From a checkpoint of a small sound classifier: 3.6M parameters, trained on synthesized solo parts of chorales (CocoChorales).
Rows from block 3 of a small sound classifier, named by matrix and row number. Rows with one number belong to one neuron. Each number is 500 + 50 x the weight over its row's rms, rounded and kept within 0 to 999. All counts start at 0. Numbers have three digits each.
After each neuron's rows are labels from the 100 clips, of 14976, where the neuron reaches its largest size: "lies over" is the class under the peak. Only what is clearly more common there than usual is listed. The data: synthesized solo parts of chorales (CocoChorales). In brackets: how many of the 100.
# gate: MLP gate (model.blocks.3.mlp.gate.weight, 512x192), inputs 64-127
# fc1: MLP up (model.blocks.3.mlp.fc1.weight, 512x192), inputs 64-127
# fc2: MLP down (model.blocks.3.mlp.fc2.weight, 192x512, transposed), outputs 64-127

gate.395:369505496496491485498504498522435496481400550467500369494500472516515497503476497403500522510509548361621500491491503437530552482559504515500468498518414499510524500476518475473489482499500493
fc1.395:481497506501500528499512498500501494505514379504500499503500434592470621538495478496497501498457455443496500722526454500537474877493492506584501483507453502474486477365526473524392555484434494
fc2.395:572505505502501611559484454569503583492481502490470545542499577504526484437472601580645435551494438507533465426466430516541573481507501498498488525498510468497460353502504520502489503649448503
lies over: B4 (25)

gate.501:484472501505483503495395513521501495500553499497501567501500484496475619526499571501512498499500506445492500496488514501498499501513499484494501506515484479490512501472517523499507527510504488
fc1.501:465448506501498506497377517499576494496516500499502583504500492500501507497497510503523494500507500436502500500513499503498483509467502466510498510522501483462505499465556533499520536503506498
fc2.501:573542473459493517500361531507502483509497505498473505487541499495503509248498500505500463503516505500525498500479495455400493511503496477484515489433497486504505497499496571490497509541465500
lies over: C#5 (51)

gate.359:502501493498532501505500498492491496533497498498466495499497228491500500495492487419496500537414499500499500270508515501496658509819504502519447500500498499477503546502482498699495501498500500
fc1.359:500481505498460509509493573507496508511500490495497495501496525509499503420441500516499495463495500500513500493500498500508496461038483500430504501493581490496500504535522498500499501502498500
fc2.359:498500500499500500501503495501467438487500495501500499500503499500501502499500486503501499499482507503503500281500796492492500501279542500502541500510504499503502503501500499506491500459502498
lies over: D#4 (43)

gate.75:499500500499499498495501499500500499499501511501510499477500500491496500500486502502499856508500498501486500502500500510500413502529499519486501500500500500499510501495509497496509500506500480
fc1.75:499348613500499427501444501498528500501503501500516510643501544500512501499501483490502623493500501495500501500498503502545500479496509499527501499494499501501498498439500500506500338500496501
fc2.75:500136364508489720511491500499504503500501562500410501472512506500502497474501499499503498500500508505512536501500500492494486372515502525500527500500500503500501499501501492498500506516500495
lies over: B4 (26)

gate.172:483492480549491486528518510564502509480511498613500200516500503492491501480504534490523513507490501406501500488413548500511555509474487505501500521548507502503466459444325491504457517501544501
fc1.172:481511514501500495567352479577514523492472564470500512465500505500520502471506892501672496500509490466594500508498494502532651456526500453507507494511517500368487475466497500483500495499472490
fc2.172:519664511507502429469651502500496492531498481513672497519511484510497495492526520554461519494500509500494508501466534521505487522445507497502496520500671535521477500505499534523500495511567490
lies over: D#4 (37)

gate.298:499502525506499497560495498501488496497496518568499166490500491506545519478498506502502502510528500516534500428505475500503501486901503498442514508499500495500491495505584506428498481398498498
fc1.298:529498497514503436521177470355436476459431498500500303502500508556528500496487502500411500491499498514526500474299512445492500480497247535407530481486469609491544503502500503498510499510506493
fc2.298:499508486445490514294451505522493501547491505494475325469502492500499510563483463533503493206487505495415562496500499504438512508608462495502501458477381332471501509511509457496506502499531523
lies over: B4 (26)

gate.475:489495504496502502427504502494484512499679513481507498508500500508484501467483528519499498504497495497521500524500493454497504500487493490495495489454499446501557448445627501500523507499494491
fc1.475:539503503492522512576506503498480488500503502496523495500500502479500501485494394481500490497488506487481500482626503493500446504500497488518496491599530501422500497530533498501488511519478498
fc2.475:564491449508499505444911503530563481493501494500461504500524474540510508494504508504514502579505525515526498500499602498505513528467500502502522543497542415486499499505480419475467534535502501
lies over: B4 (58)

gate.211:505500493500499495499500499500509500498367505500500499499500500501500478500510494500480497498500500499704503512519500499527510500508516324500498500533454501519500491500500496491501500329527500
fc1.211:481500498500493502502501501558503503504498500531500500484500533500500503500500500514499498500501649495530499910505500497515654500492504494499499500520500499502432499501500500501499500500499500
fc2.211:500501499499500499483499500501499500502499498500500500500502500501501503498497496500499500499368420503500501117500500500500500503497500500500508500483506484500500626500503515500500498444501503
lies over: B4 (31)

gate.231:497510496504508478488687471446505555476457505490501450498500459506442565558399446498500500580525527496463500505500451485492464500470544562523571497397476506500494499463495455496559491558414384
fc1.231:515473500491449515523458575490500509496499472587501507516500470506501542494478500585501488499538502516500500529497509516525500500492498486562500499518739482391466500502499500499551505517440440
fc2.231:504461553506484503529562636534422492500489473502518502475500499331494619560509522518510496392502497497463514468492522510501508455476351427505497487501543447487507561344485507510474467527514536
lies over: D#4 (55); E4 (40)

gate.216:505595462499454472365538484478509512499497504505500500498500472594514509497496505693493500509506474509510500475501491494465822500512495650508513512497475450490482514493417500494506467500511513
fc1.216:499449506621386500668574501521477494505501506514504460431500508472533536485443511507500519521499500501455500508505510488495512499493498526499496504498551583505499505515512414458509500506450491
fc2.216:497573490426324498513434481497469492589462514343510531517492479493482496506486483498489473320516388494496507512498485501540451492467478493497498487449368416512501452437500496507499504509459497
lies over: D#4 (40)

gate.74:499501502505502498497500484491526483502500498506499500501500501488490500498496500499410493400516500474497506493498506502499485502494499500587500499499497490492501500507499500695494491501503499
fc1.74:501499500521436492499502500498499503500502501498501489596499501499500501496409486500500501500500494503500497502513503500500500499501497500532500500499502502499505500485501490316500494501500499
fc2.74:499499500500500499601500500498498500338500497499500497501500484505488500502500500498493521527500498500501500503496500497500500508500500500500500499502540522497500511518499552500500500500498500
lies over: D#4 (26)

gate.471:500509499495502493498520448501500493501493501490500486502500510524518502519496308500496503448495509585427500486506478508495527500448436610499527503696499499474502341495499503465465471487490498
fc1.471:500539503476514513517497489482533504506580500421500501499500503503503537498504459433565568361477537492606500529510487504489477245475510417500502506498509482501497500493516483487483465500502515
fc2.471:510482506597448545412573487529476477451522466499494500487495475504322548508503500525490466430496534524486497559487511480487501532471468491511476499533468519498490500494458443497488499489534500
lies over: B4 (41)