python train.py --arch="convnext" --model="sound classifier" --dataset="synthesized solo parts of chorales (CocoChorales)" --train_examples=39062 --gain_aug_db=6 --n_mels=40 --hop_length=160 --input="log_mel" --spec_augment=false --win_length=512 --targets=["instrument"] --num_classes=13 --norm="layernorm" --hidden_act="swiglu" --mlp_ratio=2.67 --dropout=0.1 --inner_norm=false --drop_path=0.05 --subsampling=2 --layers=12 --width=192 --kernel_size=7 --mixing="cutmix" --loss="cross_entropy" --init="kaiming_normal" --residual_init="zero_last" --optimizer="adamw" --learning_rate=0.0019 --beta1=0.9 --beta2=0.98 --eps=1e-08 --l1_shrink=0.03 --max_steps=19500 --batch_size=128 --epochs=63.9 --lr_schedule="linear" --final_lr_fraction=0 --warmup_steps=970 --weight_decay=0.0
Rows from block 9 of a small sound classifier, named by matrix and row number. Rows with one number belong to one neuron. Each number is 200 + 20 x the weight over its row's rms, rounded and kept within 0 to 999. All counts start at 0.
After each neuron's rows are labels from the 100 clips, of 14976, where the neuron reaches its largest size: "peak on" is the class under the peak; "responds to" is what is common among them. Only what is clearly more common there than usual is listed. The data: synthesized solo parts of chorales (CocoChorales).
# gate: MLP gate (model.blocks.9.mlp.gate.weight, 512x192), inputs 0-47
# fc1: MLP up (model.blocks.9.mlp.fc1.weight, 512x192), inputs 0-47
# fc2: MLP down (model.blocks.9.mlp.fc2.weight, 192x512, transposed), outputs 0-47

gate.8,200,203,199,200,218,200,196,200,200,203,200,200,187,200,200,200,200,200,198,200,200,200,215,199,200,148,245,200,200,200,199,199,200,200,200,200,199,199,172,141,202,200,209,200,200,200,200,161
fc1.8,200,201,200,140,200,200,216,207,200,206,115,200,201,200,200,199,200,200,200,200,201,200,200,200,199,200,200,200,200,199,200,200,200,206,201,200,200,200,200,200,201,200,200,201,198,202,178,202
fc2.8,208,200,200,199,200,200,200,200,199,200,200,199,200,200,200,200,202,200,200,200,220,200,200,253,200,200,287,200,200,272,200,199,200,200,200,200,200,200,200,200,199,200,199,200,198,317,200,200
peak on: F5
responds to: flute; note F5

gate.255,199,200,201,207,200,196,197,200,201,198,200,201,209,200,196,201,217,144,199,199,203,277,187,188,200,200,198,208,200,200,197,206,242,200,252,200,200,204,200,198,200,197,200,200,200,200,197,200
fc1.255,194,200,200,200,199,213,199,199,200,200,200,202,200,176,199,201,143,200,203,204,200,200,179,201,200,200,208,201,202,200,199,201,202,200,203,202,199,201,196,200,200,200,201,200,199,199,200,188
fc2.255,204,200,200,200,200,200,200,200,200,200,200,200,200,200,200,200,200,200,200,31,200,200,200,198,210,74,200,200,207,200,200,200,189,200,200,200,200,200,200,200,200,200,200,200,200,200,195,200
peak on: C#5
responds to: trumpet; note C#5; note D#5; note C5

gate.132,201,197,193,200,200,200,199,200,170,200,201,200,200,235,200,200,199,200,198,120,200,248,231,199,200,200,199,200,199,195,200,200,200,199,203,200,200,199,200,200,200,200,200,200,200,214,199,214
fc1.132,200,196,200,201,216,200,198,191,199,200,199,198,209,200,200,199,202,200,196,180,199,249,200,198,201,200,184,200,199,191,194,201,235,200,200,200,201,202,200,200,199,242,200,200,200,200,200,200
fc2.132,200,200,200,200,200,200,200,200,200,200,200,200,200,200,200,200,200,200,200,362,200,200,200,201,197,294,199,200,187,200,200,200,200,200,200,215,200,200,200,200,201,201,200,200,200,200,200,200
peak on: F5
responds to: trumpet; note E5; note F5; note D#5

gate.366,200,201,200,201,166,200,200,199,200,198,200,201,200,200,200,199,199,200,200,201,197,203,198,200,231,200,200,201,201,200,200,192,220,200,203,201,216,197,124,213,201,154,200,197,200,201,200,195
fc1.366,128,200,201,199,192,200,211,193,200,200,200,203,201,200,200,198,200,196,201,200,200,200,200,189,160,200,200,200,196,199,194,203,200,200,200,200,197,199,205,200,200,328,200,200,199,183,201,200
fc2.366,205,200,200,200,200,200,202,200,200,200,251,200,201,200,200,200,200,200,200,96,200,200,200,200,200,200,200,200,200,200,200,200,200,200,200,200,200,200,199,200,200,200,200,200,200,200,152,200
peak on: C#5
responds to: horn; note C#5; note C5; note B4

gate.427,198,199,200,200,200,200,198,200,200,197,201,201,260,201,197,202,202,200,200,193,76,200,200,200,198,200,203,200,200,200,200,200,199,200,200,78,277,201,200,198,200,201,199,199,200,201,200,202
fc1.427,199,201,201,190,200,202,201,200,200,199,200,203,200,207,200,200,200,200,200,198,200,200,200,202,199,200,207,201,200,200,200,200,199,204,199,201,203,199,200,200,196,201,199,200,199,230,200,203
fc2.427,200,198,201,200,200,200,194,196,199,196,184,203,218,201,200,200,200,200,200,200,374,202,200,199,226,203,200,205,200,201,200,201,200,195,218,200,202,200,198,202,197,200,185,204,200,200,200,203
peak on: A#4; B4
responds to: violin; note B4; note A#4; note A4

gate.49,200,201,200,200,200,200,200,183,198,199,200,200,200,200,200,200,200,155,200,200,200,201,200,200,200,201,200,201,200,200,200,200,299,200,201,201,200,163,200,201,200,180,201,200,200,200,200,169
fc1.49,199,166,202,200,199,200,200,200,200,200,201,200,201,199,200,198,200,200,202,201,200,200,200,200,120,200,200,201,200,196,200,312,200,200,217,198,200,199,202,200,195,200,198,200,158,200,200,199
fc2.49,202,200,198,200,200,200,200,200,200,200,200,200,201,200,200,200,200,200,200,176,200,200,200,200,200,200,200,200,200,200,200,200,200,200,200,200,200,200,200,200,200,200,200,200,200,200,176,200
peak on: D4
responds to: horn; tuba; note D4

gate.65,199,201,204,200,196,192,198,199,206,197,199,224,200,202,194,197,200,200,200,201,200,202,198,201,198,205,200,193,200,198,200,198,209,200,203,200,199,201,199,197,208,114,200,200,200,200,200,200
fc1.65,200,200,200,199,199,200,200,203,195,200,201,200,200,200,200,208,200,200,210,201,200,200,200,201,200,116,202,200,220,199,200,194,200,201,200,204,200,200,200,131,199,200,200,195,199,202,202,206
fc2.65,199,200,200,200,199,203,200,200,200,200,200,200,200,200,199,200,199,200,200,198,200,200,200,200,200,200,200,200,201,201,189,200,200,200,200,232,200,194,200,178,202,200,200,200,200,233,200,200
peak on: C#5
responds to: oboe; note C#5; note B4; note A#4